{"image_size": 20, "levels_per_channel": 4, "vocab_size": 65, "norm_position": "pre", "activation": "gelu", "head_dim": 16, "tie_embeddings": true, "init": "trunc_normal_002", "residual_init": "none", "lr": 0.0019, "final_lr_fraction": 0}
Rows from block 6, named by matrix and row number. Rows with one number belong to one attention dimension. Each number is 128 + 32 x the weight over the matrix's rms, rounded and kept within 0 to 255. All counts start at 0. Numbers have three digits each.
# q: attention query, key and value (stacked) (model.blocks.6.attn.qkv.weight, 576x192, the q third), inputs 0-191
# k: attention query, key and value (stacked) (model.blocks.6.attn.qkv.weight, 576x192, the k third), inputs 0-191
q.137:100128106125142128120107105088075144149125172137068099130141118116121097077114157110073082122105096111162170100120128105157142101147187129099134146120151117170111138158099125142156203137114124120141169150122125132143117105151113144079144127110148138129150069131162138100122129172087125121173197149113094163097147084123155158111130147122107142135155148185108162115128110137140168142086159139122122161084091125100120185117121054110109144158096134157139129141082056134103140080111114122132129067091128166150146137125157179078047082148174142148105123086132201172169093118114149182
k.137:128162066165168094180133083101075163173129137136113075149143142094163067114186152133110094135034140091157160115115100106130131104158150102101122084128113151117098140123107119136120116119156104070145156128159137162152131154135143137104155115162109141116152075161075131121129132127141117112144132117119089086107161133110116114143128216197086108138161127146088131082174191114128159167140183137113099144138190124076130125130157111162110104147108172122140139162103087183120166161125112062150157123114171153116109083114131172133077132151167091106098113066123158133126135129135150139
q.138:122152086151116173140102142141065109137157161097084118156134162158139155133172124093119126123129104171151161098109182078089158165114154145230103112119093149102192154104145167078103135145154075124132151133072113178131138141182154107132086074150115136109077114115127110189173176137152152120144138157180152127192151101127157064122129091078133148132128096098137110074161129090136091108114145103087110144116120138150160176167146129141162119080097121097143144127104161146170109139142101139161032137071087150128111144126110096165109130155133164104137121096099150126123136157156095091
k.138:076129112172095121142127141102106109067162164171130147159119103188165152149087171175121109094121167144159067108098124032152124140149152108113111167139134157112093121120113142148104167170106115127123153106185078102148096146206172118094151161110145078107136142140142146179159160128133099134122127104112149103105180135137110075142162070105099135094155098055125145047146198133127121167101161117163126142089061134112080121098105145144095099131121121148140109138155151129096113168084136175165117124210142118145147095146099081081165127116147129134110118151097128147147142079157108151
q.139:116155143119128152103102136114130100143135127125145133149149114072094116133058146113138129127113106134136127132116146139146110095095187116119114116116124103178126108108089067140103154094132110123144142155112066134105132107118097113095154163103108209184156093116109130098158143144098114190150143133116135177122063152145148167132134096162133164161172132142126125191114163128145100110151124146165160126104173125200106116074092142153113204174156130156131112152114111136113145128110135136051143187131088111084176096111160153057090124128119111112093149194128133077150079144093082105
k.139:101132087115158073072143107084064105151141087111131075172102147074160116153081131117094122125061113135152152164109170112121096135059123103126139122138069139145132108099157089128146132132174098120148170175180118164149148106138102196133159105086117154176097097126100153107126195114082143149120128143142070144123091129103137146134145121173073121132118141143130118153061122099179108123167164160146121174166201138204135129126164170095142134158162101143092128195117095155147115110144131096078170123126084119114102086106125081114124139155131087137147142118131126076089114173139156092
q.140:192138145124088126144126092118185119118153088145180154098120138170160153181121123184164196137132161140085105170127127128086071121127069139141153152118101152067121116090179115123126041115118138143143119082143138104146129159120116129176094115150107120148097174126100118136126101146183124122104032073109129062166121147093110136163104142080160112151129102082121141139150137109117143126131077102117124110155139127132141125144155197151145106107149143095112130119151192134115123188104133154143132183164077093140141139150122091164200184104107109114165121139109021131109151104129115107
k.140:143105184112109167076144161118163117111130152109174138093127118171111205095105095115179184111175119111114150133127088177129143147132090180146130137074181125140174124108162155100154128113089151151079135115095107113106100153083083069152109132145139139129094204075185129106149084107126165104112132126128179159141114130139113138098124130095177128149070114157146144163106096184108109079094073110125148073121094142105134125119084123122165151113155138107103108064154171099146078125147150178116077170159104107140108150117171108149167111113070164159100154171128123170126092078153080115
q.141:052114133099144127095145174148123141114103139111126128134128120083100114100158100104129068122154117104149128109133145159183171130108150088107092102138185083180115111178077150155128197133147161098104126164127121145095124088096136116091183144102125129126195116137145146114117117102083124148094197162133145181068135147146133150113144093211094127100117160164179116139085108155122111127164169151141156140134124106132080100130110087090120148150113134173132131152137070120132145086148118109087177063125192175126128116126129150105084086121109146129076130143159197112147138144118129137
k.141:144127135093158135146135100151097141112105075123073172154136136059118047162157146117086097164142116148106108143144162107109105141101131041134136136168082103112096133136145092136076139112194099131164126157126142129141171072147147170116115104098131159159148055164103121144102190125153095180155154149145116104145090115133151169142111086124104127102137122102142093158133120090191143159151141130104115162138157104195117143165163138133126127170121094148148151211098118125122147099107099131077178081110128144142165146148087127130108142139206100099177086108101102079147160196090181127
q.142:147139152131101137124180113145121141125141075173064141154157165151177120136114101137113127124093132150101096164135120108102150119138116133150133137160105143073101167097131143117159122117115143081139105120098191094173149147110137094144090113167142084109137118129103101143107126157185133104124076111142152049163096128173128115205102132087147087103124116127145123099179162132076149160088137094084122149147122177094142143168148146142138104110132132091133165148126179120135095148101099105157104152140139140122115158130095119158221144110165099094153144132096123180143136130119156126
k.142:128143144145113196155131161112138167089102165142143153098131122186099183119141152121129175109145184112097135117110106135126181142173127167112088143118129129108106120125108133131155114114101167131153121095071116117089073146119132108123125134117118138134126119149147121103182073125132096050137128115122156121140157133106111150140118120122104093134120121168089097083142199157074116148046126112129170105090025177053110131125124098142130102127106143101151118113174172105124135160099158175157082131103130132197145131171145158113157143107116164138075128122140109172160156083152078193
q.143:111153156061028178099139137126149043082104181082197123087088163081150139150192080159206154131127100102090061078065196143140112090084139117144157084104135134164187079141143219112182161118112097094104132136094190116169107127056145114151151146127112158136091145060078178110055154166109169163131187130107175123105196149128141126108163099114129167095147149046207141155113116112170163144190178110123154143143157149164117092120104162100121124086107181147131101133107083122140173161150166156083190101115033150132142154105125128214082133208092142155094107180143089041146148110105060110
k.143:146127181139123122097212139132130108105125082132115103083107154049156158130089111119120178150106155143138095127096139109115119150097146120139128140220138143145130090067185143120140163085195133159147164057163171118178157125000089096174139127071058164115075115125051154151077176146093112145118099108151151102108056135147120107147160096112055109053060152086186138233061156117183134149181126135156082167162199148230103116136153194147128120147140147154110125157120108091114089057132130156056183172099097135161162134179074043148171094164167116127136124116018129059127140132129106103
q.144:141129157054092136148143113110119140158174136168127098171121111144174083111176167147072175086108117119084137122158097103169093136116103120086120175115121134156118107133124131101109101164153094072093148148110094146086164140111138156117155165136178156100164129105087135133021171159112120106083159145124137130106194149080138128156153133068173171086081099105159185065131062136159114142122189163157131100132214122137099122098050194146109121138120069130121115136189140134128131165198118121132116131150127158162115124062092104138103026119124087138103118135159130106088167113133118192
k.144:144110156094100083132178138100147143139173112143123130127179110072134106121110104126167145151148134103096145157153096121115101053120069146089135135183095140115089227178150092129116148175163092149188086131166108061105103156066102099114121144157154097103138130125096114185119113093156115174152127127124103102170143125084133159146067107113148087164094119159100195134139121137140077151135125127094109120155104149075160143144190051165140112150126141102196142097088174163120125150132098085111132143111125135145088104118156124130156167139131062132113138116098077125182131120096107124
q.145:115113142135140122120134083113143154132139118112136129148150110110175108162144188097056077132168107138126146155185135126147124120096118101113137170143152096142130167131096120136089153124159145110112163162135093128101149101137119098108123128130159180141173116113148110142112064155117147090106105091140134144134098174143156190095118150106111195163111116111203175158074085107113095127130089152151142099139181077161090141140065153181147131127157107126127151180138197118142164121145067127062134095115126188119159101070141063106082071087125116100092117137132173106102115158093130102
k.145:128153133082153127137116127114164167150135144098114101134152086104132112103098118128140135114150146139092201163154101141201084143144087062182131106059113149156130102114149078082113129174166067124094111164133086118096078152116105159121151154158132138136139097131134083138115165029131138187148128075124164145132148181142123152169135121103139129131129151159062143119149099162116090092099125196169105114151132168134059099133147065173154145178121134095094125093113118151143065187166185121145062140116121069067112129084132130125142144063111063194110168144163102165118136139160121116
q.146:138162092067106119110155119139113133169131108144148148130111146144119153159085086164158154172106147105127118154115124136112149109139124127129117131149092133086137122103153129128177129168129127093152109129131158113153119150135108138161107120149122077102101112122093115138093110110181141171148078182108140087162137135122133092197100079168177100204100144159083088153137194164143097101139096077090179138115121169092132076166162143083169101117086139090132117135104084133129129138075163128149117133083140111129106138152111136155135168176126143133163125151133130139130116087137159134
k.146:090083150147114144131102148112137117091161132196174129094078143133080173113143121117096151127122117127119103127119154125119156164130114199086134103169128130130130068184115165148143120084107183129169127108112129159126146140147160134120074128113081113145125154088130153142146125204111125098151124126099090136157166113086124125154114111114141073109138141116174113154085167154120177118116143116127152133093138097099195124089111169106122119098138118117106118094154088133139155123094123125120171097144093135153139120127143145106122164147113162074115134134144102142074162134153099140
q.147:170150133146121156137131162127147132112150137154129115042117129153054181071084060121247189156113154132144138109103117121100117145135136179116085083093127134119103067155128109130146104110086139178148112078115145100145112133089130114144125120090090081140069152156140143129117139090138092180197116129107153152156108080148078131165113134161102031113122127191107068164140159141131101164143112108109137162069117163066158151090214137089108128137165134137063070113144073151129114103087189182136095129149124063149130160183191171108179206150129142141102156167114083125123145104150092113
k.147:111114112125131146104168100172088084093111101110169127093136170135107129143130134123099075148118105133125045122141136131080203113115186140141167087175148114129144118076114153131181097060068180093113145109119196168168193104153155095133115096122118144136133151099131145098105075229131144081090077177138114101119053103196129157083123173122097160113183108105176106130089124090098157162140143083118174123129153122111127138142081150084133161111150103129114177207154138076136164148104078165149191116129179168124125136154136114168140114128163132065198106135149161094114134144058167099
q.148:098136139167197084105143123127123127107127106106132088138129157109109123187151124110124049107090124098121096124120137167135130114168133122131148164143124135133141160125131166163202141067110138095173158144212168105161100123147113137113094122129159077139108083071131143166188081185132146097118066143185091090109087160186092141102122179098141146238091106140122137148115163125110159109109107090119117149152073099131112153174137036074152091100100150119197169187046152083131189114087102073125173116114116142129085122119119086169118123150085151084160132076130161133165120137161153104
k.148:153191151161098156157042158130170160193121158145115137128110105129100156158151126115126188127113157119170152104115103140191064161158119200149097141101134131164128060143109181131117141144129147181120153080132091121107121144122144161133093144113110105129105133139137140134132200074090089108131105058108121165081102136165102180123130139113182108089127170109115077133156154161139100097105061149154114131103111126101135133068134140084095125067108152134052087084147054116144122134129165030126069151125119071109156161127185154097115125113109170137076154133158145162110075134221099121
q.149:140139095100117117083141097177153151110076126129152106099102111083126153150147109131190149164132157127166141124134101153144083191131107089134147127166117115136153074071151143140204150123151096105104155092183160080176095109029083140123151142107087098167136145104060163179044108073093126137147101164125163115101143139136111121117159116212111157181114154147142109145095133133145092093143045118151170177142172142116091093139168163060119117159115179156090112134116061179118188141183175119078157144099142109147133145168156112182131154124115148108116091129146208119087080124107108093
k.149:098144176192087215097167147128120093091142096100112105063137115081149162069185115112126154137145121126083055127133032077194177150134137124122158121132128142164153067170130142111124107116105183112093099083059165087139143159083163103154128164150110123177160149090157159165091136146148127163155141185057159103139131109182096142184121130076143120100135133123124123103100126157118184135119123116130126129115133172085115118117157076154123185129169103104091110058122104157072098223144153122086113099158145105148175107107135139168058211132121122121096126183101125109126184092107131189
q.150:153174172138136126140138118089119151152171175167128085118129091139122135069151127117147163087142150091105171124153118109164043168119119128095073137096139142151103072184123099125116102119143136130098149116131108081123109134069126146082151151110143112155118144110077168169070165104096102132166148133145134156108177123091096146175155144103102111106106093153145129128128083129174088150145079173156100155096181112107108137087158159105115131181187104141056055144153092161102151142170139161070084120135082142172144164121155146103122102113107114130054169135150099140088161146171101160
k.150:109156134110105134113175119107115144129098099068136118103196121078119094123143124136129132161152110103083086142172084101138118060134104101126180102124117129111122193120135136115135125144128124099088099106140174119134177152126121080133156117168126135140139109154125111149113131135152142165141134158115140086154056130198130192130078136101169125100137125140120153123128099143123109154104137115087149120154120146089126152175146075124155130134162141087139178128101174123102132222130121122137139119157181156130138139080164125199107093115131064101119112132103122090178162124062144127
q.151:110133118145143126135139124039109127150225125156162099125087118142076123022098116136140128088112132057115141150094147168145072121125108121072073154062124165131122130165139090124113071123104148102157145156124136139099102166170115114102138153163148045120125103099131147131124131165147122149147119104169118103153146181109130124196112122045134106151113071184123139204148156149198074156152138138130137159122117115098130137119184152093145098173194092086072069146119162172106136108077129165090107089159079145122093123123144169095122138146109096135131180165144029114119156112182143177
k.151:114076111082098094137143149138120155135095124151172159122137115099079136137127125134098166175173160116142161133112155131094082102120037169143163071151121115106117157073131167144121129120179135148131082082196111173113186155176138119105159109144105131132122141139100121180110144117120133110135091066129126131155052127125172155162080144111168040051132163132171127144102145151115068127082125133093192136135155116064195154132112175081150117093146116101155184088143138103133138192115122099159146132106160137109134120111171102118145075130153083089123128118161168093108074158146109086
q.152:211146203142095112155142077167086129155081169134109105134145132110168105165154098143130140135134136121120101112135143049157140133158129134153103069136111156152106109132112129097134136158134114146086144122075135126181151142092180141125102143133132166111115165101151128165115158091121123151078125172130128111107155121100154106128153069133121130136119117079100097073150101104109157087146108129143098078128151127120121060158090134141119178122078137115114161129112146106141107192134128082108083123078097090118134120127085145168127154137155143132134081096146121132134143134158162128
k.152:092153157157139106166135161067150118146111125086120103134142135143114098140107130165140115091157100105106105129171126094167134101132160138108118168120145173105120172219117097121111135076099137156150191133102156091136147158105128139157095148155133107097129110126130111142158089144158124105125170177124114085109165120088095124132161084157108161185115073108135131126157117108146186149111137123153112134128094105144101124146155103131120079150112174103165078131102178131131134096105107098099147074157086156170115109121132118170100105137102151153111124074113047106146231085122097096
q.153:072055153230165132125132152091147113120182128126135123104096128110115076034136176103053083079093096142139090143130146156128141117131133116067170111036144148148123131133152117127138102069088138139126120160088174183062103133159197084142125126134154128063161126120214132048243142229131149109100151091156089132089113151202130097044133139043123167079192124066163130100119132145146226191137218132132081089167119094170117159119110154176146161112194100134149147125127190112124126109129121134112154076219141122122141076096131178128144125158139086129188114142164072089139189108101125123
k.153:215074097045119080135173138179090152181070159116126167190147131135177118222091137147126153147157187169182201124084131107095086094110067120182144156171136113117104195042122116127093157167213056160144168123172018109093140119120103160126124145113171140134143159135069125173122133018120124160074099068156173165127109180065215110178113159166151096181103118120112128131157133138120079118149029101125142119138129152165121112108103130102099135070086111151198134137139097122167122125153106135143109146052113130129091077201115076073147117145189110174104121114147187141136087118163116079
q.154:137102110013092126126138110171156124134104091135141131168125134133171112151145143137117152124118112147125129129169087137115166108112082145116166163165127102131128119124149144109114111187144090117123114116144096183071162109112094152161148128117150166089151135147118118130032135180108118114065137169064142143117141126123141136107149150130167146094103130109158172063092076136102149121104231142142151098162183154144140136107058161156111102093094083148149137105202141147129111140213148086188156168155187138130090129075086107140138046123128098144159117120127140113097146111086131126
k.154:166126144137114128103107108138134089125218101185109140111118141116160148104125122110180112131119100137135140150103126144111109118097145129091093145176095127136124152121166090136138149119102135120220121172108121074128084132046078100101099150124147092122135172082111134155105085133137115136150152150112093121171194093075124126133109105134119151173082118170121182139130112089144105155187119125136086119140103139118137108137149125149123163172105128131148128115117134168130119096132095099080145151081120110109109139182113126083185223111147099139135150175120139162150083149111126173
q.155:104107158220182113097122163123140145131112123100157150120130120137105143148142176100102091125140161125154135152133121139118094100094107109155188139141137107095111150112128130159157161072170146122117115128169149103109130123078130100122106100131130119154134128113126128144252095108130158136151102133203134115112114131183104119101109148173091113119157137101129074140095127137125169175116075114106098145139061067132111143178150107129178140138180162105168133163068124099118162115117125127063175091130149155136180121144130114127137129127144150099101116107134156147128118139116098106
k.155:153136125143124162109113127131125155165097159086114079153122121132131133173129145119100168096142155154135175131118084121157106177120150111174153146088106094146166068118122143119133128130140106100084127130112069132117115106111128171150119106118096149176177104139128109111168185072091147169096148152126160167129107151168103148153119153144125130114112152084083096101127107169146143077104079151117129172143106166196145172115105079145144143076129093140069101108113063158130107168183179132121074124128102100131134098113114144156080117118090153146070156132113120142105168157186140145
q.156:083164084059106138118109129115129136136128113145140135152124130148120138159092121156149157150109129127120129143104115145125131119116130124128144151134089135113137119116144136124173123143127115076167121151167107122110112152150094166131139126146117098116136097133095119113061131119152143148177127159101115112142155132111113130167093112129156131168114142156100144131146151154145086136116134112102165184124100161111152130118166149083148089127080131099124126092111075134135121104104167104153139139116153127116098141138142133117109138132099129128124156156142135134132111118103146167
k.156:118087139123103130119123139119113118090161135187148136106106139122107161108177115099114141161083110126139122119096125147102146153141092174087129108173091130125119084161127170140154116127140169108163096102143127163136141146124152139089105110119120129147118145120122159120116137198115133097147127113108096120161160091105119128115110128107133083084130150141146125153112175153106149119120170118096134135105152121068201139118123168110129117109140129117124142093147088144116145111105130123148155125125126135143151123106127157110130158147128147094143120146121145142089067131130130197
q.157:148170108047093120130104090164090144121051157117128150203144126141136150203115093162153146173144141100113145119116151099131156109109100130204125126227129117122125174133090135113084160180207093116108122136166070129202152132152064159086156132139096151148124100125089114204061117044141134136144131155112168125141179161035174114190139106181159131200057120166098141163145109119121060054092078129133159141102145130122142078127101121119118082135034130120152129119132116138143147146117123112172118158055120157106124143138054092126093101109118179148122116100060154151141079131140135156
k.157:058176162211131135146038130063185128105193108168126106105094095139091117052145134110130115079143076103107086152133143138155143170152172150069080121077118143109120099226142119148119116141079179168112074149111212141169100142163142097155126115140117123085109106140187109106161119217123131095181152146096067115138201086117066093108128087099119128078107180125150130133088136132152149119114198167124096150119108073134169152143169135156156108155130117104068137086127146131110130100095141102111146136176104133127171189097114130149126108128049167105144126118106096136123154127135132188
q.158:130116087203129164112122139115149145133128147133162154051119107118051164064104091129181144171135150111190132138102148132107086155125129110119104090107151135101116124123128116138153132101114154149138096105147177107176070139126121081130134113128070059124110130137143132144173093080159134173226094112151161124140102139154111103131106102174090087173132145182111084226126183140176083155165044102111139152091099119093125124126195141089148117161175149117075079133103098152125151111059176166071118111123141098107162161211194160110147227152146154129119104183131137099123098091143091091
k.158:083105134123147157110164136169109118085079115124163126085101128126109128120163130130066129136160133151111078137144102098125206173124146128176173088137176111126155063103105166115123098108136150105036105113107131169134173124172179110162150122137106170154166150100129124127121133163129161094100081126086161141133073139208146107159127176098118116056176167083166093106065143163098197117086132117118189155128182124122140138102077159112143174079174077120096158128179089087145126189148107174131148115141170133130161112139113102152116094126139144076150109145131148118057158116136124105
q.159:115149165216219065103121114092098127078126156106132099106108123089073149079100073095189076120125154101136143121097181179141137136131123116136089090104134152163111115142102094164121133074149140156121157125141136096180084136131100116062142164122096108185094126104131166149193122058092129149165129092168143142108129172129132110164161133135081094149165093178135079220126167126123103102128044141151122189110095128136127119104244090088113118172168163139112097138081107193106156086073127197080119091137063105124127097159113163097141183122089147129135183125087062168146126147178136114
k.159:089155097162100124133105120103122140137055125058128129122152100129128127141128164132082132125178141106122095108090136119153105119160116105141164077052129130123139122070119174156127120135122177162043100086163211179161195143232154124171160134146110150140101130152157144142124135141130133128158122135131143099102054131168142137159131132101160100064166154104160085134122126118116095100105112122123161128120119105161129135154116133092135147105139091113108170102132130083097127224103163122158120131154138144107180169117144092170052050131119123118125118099136209088156108116124181123
q.160:140136122110109121175125107057092151082111097084100128124123098145169129164098169155100132151143177127151113125125120052161110126153117117145104119093137190136178101141151083090104145177044134162106144113092161124079128195131141073150140166194082121106111186102102097164127119155120118081160094146104147040129142118117166134180146098104123143133097051097181136113165112099161067176191064147152133109166120140136120117171153140146144082148117143069138127097140195127097099130123131136070078121126128122173113139173157110190111139120127163193116125083157151091157089136123114087
k.160:138139095116119123139105093094101114129129118099127143186146094125139114177172090150136120137120113116148111093091145134178110165130138090140117113136068152129187136165138151082081116089123131126117115127080115080118127142144106136084156131142169102160164149126094126130134113142146110076135183133167142086143122116119176119092190129082156169106128069131147044081133166078119109127124118144143178099122107114090090098197094155111116148205172172113154081155165187126101145103116129153125113143130142159167129156122149090162120153069111094160123103144081175124142002116079135154
q.161:128106131124138142139204120093109117125158135149131122192164177148185106204110145132113120141130108110108103123158151112097119065126124139068180179130087113097114155190133126117150221158099125063153162159106119075126159124136125134164110093175110060174132119148139093131114094136149154130121196170155140116219176084101092127130089086159139125152049122083157167107153135121134155117164140124069150123131062104129161165187071146195158080116163186121139123109030189125103104154111153102116096064131092245140132062086113138198077151178084109131075103136158119070149104145091186141
k.161:142130181203204100149092116086114160194126083150129156108087118157163093132054166166079096114146126124164109131113161175155139170149127139181068219081110128115082149116112194125149180203074124169044133129121138145130110135147139070107097144142154135096167158136120086069185091133121139114008130078108115145117099105146144125090123161118179183065040171071162173108131087155117158078134150122135143068114077070170116072134102188123126085040109090121137146133126158065164101115109157113121115156089116212134116144148137112144161058145112131159189107115180166163129158098152154064
q.162:129111159106077128157143135145145141092111165060127179075221103206117128116126167134053125143118116145079097105142127136126153110146150113098121088114073145133090145065058131145088147173144160162188126112062129191173125141169222119098094133122118136125113112153084140078133193188136112139142170135103119137131157074105057146080128116176155126130221184089183132078148154152107127128092192122132088099115138139128130178085128116166084094084132121133163140140120106145138137152108118092184094172131139124113127148049152123150177067118084099141096097123121121164131148138085200065
k.162:114120167117187180124162118183097133118111152085120129089140137083168172111154123118055125144131170135133108116137132125140203134153167129151172047077125125108157163000067130114213139125143150140086132085128152165117094141131145089145104111136109233123137156135138136117145143103136140143094074167155144119157184132147109150128121115161139175107152148063102079089137148119085165060064125116135087055108112143133108102121066140158137193065096174102160104143093093117112133218125156122120103095099181125096168120086186136152090100115209146120137103133179197105127165112115130135
q.163:177134105132087110107100150153117093127129119143146115119061119111056114114151104137136194115117124130134104133096123136130111187103122115136169092150118128142177154085138120134094076117099133153154086144079134143110114129122103120134168152128144146138099145083143142111115148102127120110196103047123142116133125179110212110169146181103162121149098137200152114130107143131169136102187125128141147059135156132098119111131103107070127240159146107123051164120123200107159153086084111143145180194092134079068109163159164039126153161140155087115146148142165127158148069133108111142
k.163:165178112091065118133196152136183131139150159132127099103117173094100116149189069081170129139105068120059119113170136101136119135119129130109108118186190123153147109165153108119097108144159129106162122137136147066113096118092089163156148128126102092120059102105113142175099151135150134095160115085089157154142149156084162085163148079152121091237131137178132110226123133134143126129161053116113149142099176111096122109126140098128120176170105177146123100163114089085123145102114071161113109067099046142152146111126115139138088172152156142106103136127092150101115160150146124137
q.164:196135089102065105122135072123085096133110137097158125125094137151155137157076140132120175138185137118173133156109145036115112124077126095135138083104074124137195111155141140104133144186070134140147106163116187189121128117099132139160141117143107140164077152080096103131136136192126179122198083122163108134133152175069176145111115116139110110128098115150153119123095125118140093123188097135130095116146126140172122142153070105139195145136130096114069186116066163107186140130103121121098113186134121123096081180171155058150088112151115137142135153136164140136147084137098150057
k.164:180194108091053058127147091108141100166132199066122128094092086165134120186147137108180117110129105092147159087099152107165130140115147099112140142117154136193162125196143129125152182182122130148123165134128158082110075117133152214121189137113181094118060178090104164141106152099100131083125128114141138131081148121114138127089209138148071131193118118138125061128122128091135126065173093146167153142135132116110109097135126085145107137158073164153061083131092118094094161137113178130143109095122127130120105141074118134134085131146092171219149123116105160085103056129160198126
q.165:115160156092122159161138117118129152141160113114128179077090125106137125088118113169121046141199133115054202126119100193174208114155147127186098171067147106133089107153119092155085229130166149148140186129102154075124133134162176086103125152136158154044206151115165110162074099157157099156024153080037139125136102129146095132164133072147105148127160154055152132172126129112128184142058149152137086161146108114094110071095150152154089084172079164126139089110078091042096126193096141096128128071071089148147137131122106200128143166101182159188144080124125140078088147111202106119
k.165:100035137190098108135123148078052133104068127110094139166165086197113132125150203129035150116135116144127052120119149066107171191147077119106141134150024150107103142139111176127096096126145119153115077121134124163145166142179170143132087138130156105164135145134149130125211110101127120073195170199171108076149139058061124157122092144129165098078123145109116134084146204105159122123073217118116143102133142076105157170168106124126130147131173083112241177108152103141120139154155105109133202180154154152184104122154136105169126110134117146117129097099067077153175076133089154223
q.166:151118091125097119145128097121132137093097161096099137104154101153170119130100172134115156126157170131164092141128145042135104145143149098086127060116132152136154092109135136095130105185057135139118106147132177134166099132140177132131109126138085119174069119130114126148133124126148175121216100163166133117093159159136140113110130141109158119170136120161122069122138148147095088117186076122140111132119106167167118150154145029100170109133114105107111148108146114190141122139116143115152067127131141093123129191132140095136082119139084140152139140108167113146165122103104159107
k.166:158171094115155113136131065122152123109137133075135146069111061103114092146151124142162118101154128097141143118120145132185110120116197111125160084077149142168156175177113116095132174106086137144134152129147165064090104147119101132104172146148151134125152146111085141114082115080137146141138130197150139116107128142173134113094186163142153168152135083152128069094142158127146128106148048137165211109112099103104097111131145111122124129158129157111095087114127140133092138147107142146107097080147141106107117150064153134131078117102103122161157136138103178081127100108106140108
q.167:129126125140139124093118158184149112177146144150162123118127150120069136087157093105152131106114079128110158127120135202111153140108140131127132117162117087125101149099107164160130097085209122109154106131145088150152119084128090176102130110069165143140140075138137156094136157116121128166103146105129113197124109137117103135085131159143122117099165202173075133146092139149113175081051198120118130131105159120129135140075110121113106178114135102178123131161132085111154156123149125132168177174121137117089132132101098140072156117127138099071143129161090113167090156132137133156
k.167:121125163112116131112160166173162127112117150150126112083123179123115151085093147099138137130141148150102145147161114115070138098129121158112147124134180099137097108091127100174167128149147127124150131138166136156142123100112159133170114122109090154106074106131170140146122152123109141174139084116098133167122142140134078129165076118163086082162153170128109177182112092166127139134122142111106068160135156149153167159068161094146136114074087096153108152104100075138143115142145132108134136103136115082099141109130107168098135122196151161096116152124164090120113229141169116110
q.168:129115179124136074121143172163164164155146153104119137163197096110134093100158131088102105084102106125082171112128111171146157130153149131119128136098066140136072124112096138115108120136252100141122131100171099162169128141120114161094146115116182153109198078189123125123123178127129115171067126159155143176101091142146092127076136095147125088122154156067122138106145150163086127112018138137130115132101132077137126146096111159147095121111123136140125109131115086105136142137176138166153180154161127144116149130065088116128146066093136099099110079129087152169122156112129142139
k.168:111081165067133130116134153197108144104130149101129133168162140134127122076119129114084106109134155162111114168177126144096194063132113130106160089105096118148073105080094089130140089119141119110109095151119127189174135117115188144130153138137128184115187131145129121119145106151123158199126115146143130145100139141121117153148084111194125091129143144092099140084123092194070139146087156117124104142141138146162139120072105122148151173099091093132147188120103113134158125184140169130152134121119168085059145112129092112108148123145121078095106131130202125175124193119114134161
q.169:153146117089112085125113102120083067141131102137173135116082147150112132152083139179115128130122111126093162138113126153125138127109172141151128110134075136150143130111141097134081156112122153146202120153030122147115144150177123155145148147131137146132079130065075129104083188161131126100108166048049128131147116085074122129152145166127122133106183192120137125157113148135178161105129169146143108086150151177121153129095100165170117121142105136122093114111069126042154113133104147128162110183079118088088123142117121129133191137132167119162159161153056132158053086131144158085
k.169:130144225164075105126155118182153121123061169139097120127166153163135156181092159075120123159100126138142115095141156059089098157132124183132144120170178122116142134143118138117177114106143150126107119122093141106100118121122174151137117104115116126095073196113123144160129131111110150063152137137127199149119128124139120085145124120152106104098144136093190071160122110103088112096085081124110152122103135127105183098138087162159124109112144143143156129113118128082132143104128121100121127131119123132136154116115100135163125131177129169127095144124128171104129165149156158116
q.170:100145107097176136132133082117097087110136098177123107143115158158159143188089146171125077140079127157102096131129138100105094093143180170109144142202131167100148144122137077116147133097085161110170095124076115085129132168183135180139131101157083114149076151120080120138086155104143136084111170139088124096172152051121093074157135173127126172130186146078111110107148131119153150115182141143112121110143108212116180154141105142175131086126092164089158086093125129129103073101127138141165052107104142112120163099111112183131163192126126130146159157149057117125062113133128147153
k.170:106153219213205144132086085150144140126107074180131136124138139147134148184017165127118106152081164155177120121138132132118074160127146182146119157153146129087129157100111121112167116078107135140094141107080133095111159143117113064108080123133122154084140175129107118098110103106110133106093139131111165140139114146190150062132143168126172177034116121091206110114118095114105101122083068129132172099088115131122165090136113225126127074107180125115154130126169168107155114053113106124105116173121132130136149105119106100133158099111101116097129169146140190139131168142135124076
q.171:098129120131120144152129099115127107050076144126099140075163124176123131143106164158106110136110137148097058107124150108124111135165146134087140100153130165129113135091099100132108119115060177145171108129058142119145112162203206131115098147141080103149061134128112146109109168101141125103182160134070140095130170082120095105140128148128165145162184155128154099124159152134137132113201155121134106103118127199108142144131150094129108097119106121105143128098141144165114098123084134101179055121104139082106140146088164141151157160131092118160147150117134098122126118132108171124
k.171:104155167189209184146134095139128139103121104129124129083122131103130145159129113134101127138117144120132099116133132117161122164134177143167127100117149151095164171079098156080170128067104136137098142099113151094095130165120092062122083124159102166131142143120107120124116114096156136114116113182132147116166141150178127071132148136116188192075131108109176079127138164112125131089077046131131165068093080123119121103150097178133134139107161174082165097130144138111133111130099093143080081110120129135139161142104160118159105116082161137091141135143116202110138172127124089097
q.172:109126126140120148106126108199166124152121188144134151107150136132123115089140130131148100113153111131101137151134114151124145111132175121115134123135122096125076131123091150160138134084157149091135117153152129146188128078147188159106095099082155150142146075143144142108104135120146158181116133121137094191087113146163069128079109150137124126142227190128079089131105135159081163117078149121122091193093116162145120146074130056120133144114113104159127141152114042166163144158112123098179124124139141104080147146086105174042129142116129110088142127147114072170112195106145145155
k.172:112097150142143134130140113151141139139112130117115119049125116138130154105083203118107138098134161125129127151156113095101150084130154165102164121101154130125092158094103084145188155160111147148148146111191164171121128136116148120159104130125092146088105119138157146128118160103107148181139085213117105141106133113131061133150089139171098098126138164111092186128133112160172134115129139133133100134145142131162171171062166100148141100072109094128116152084081079166128105166158146090119146124171183068093123104095141160104120093153138159123137163107155079103119214138167134113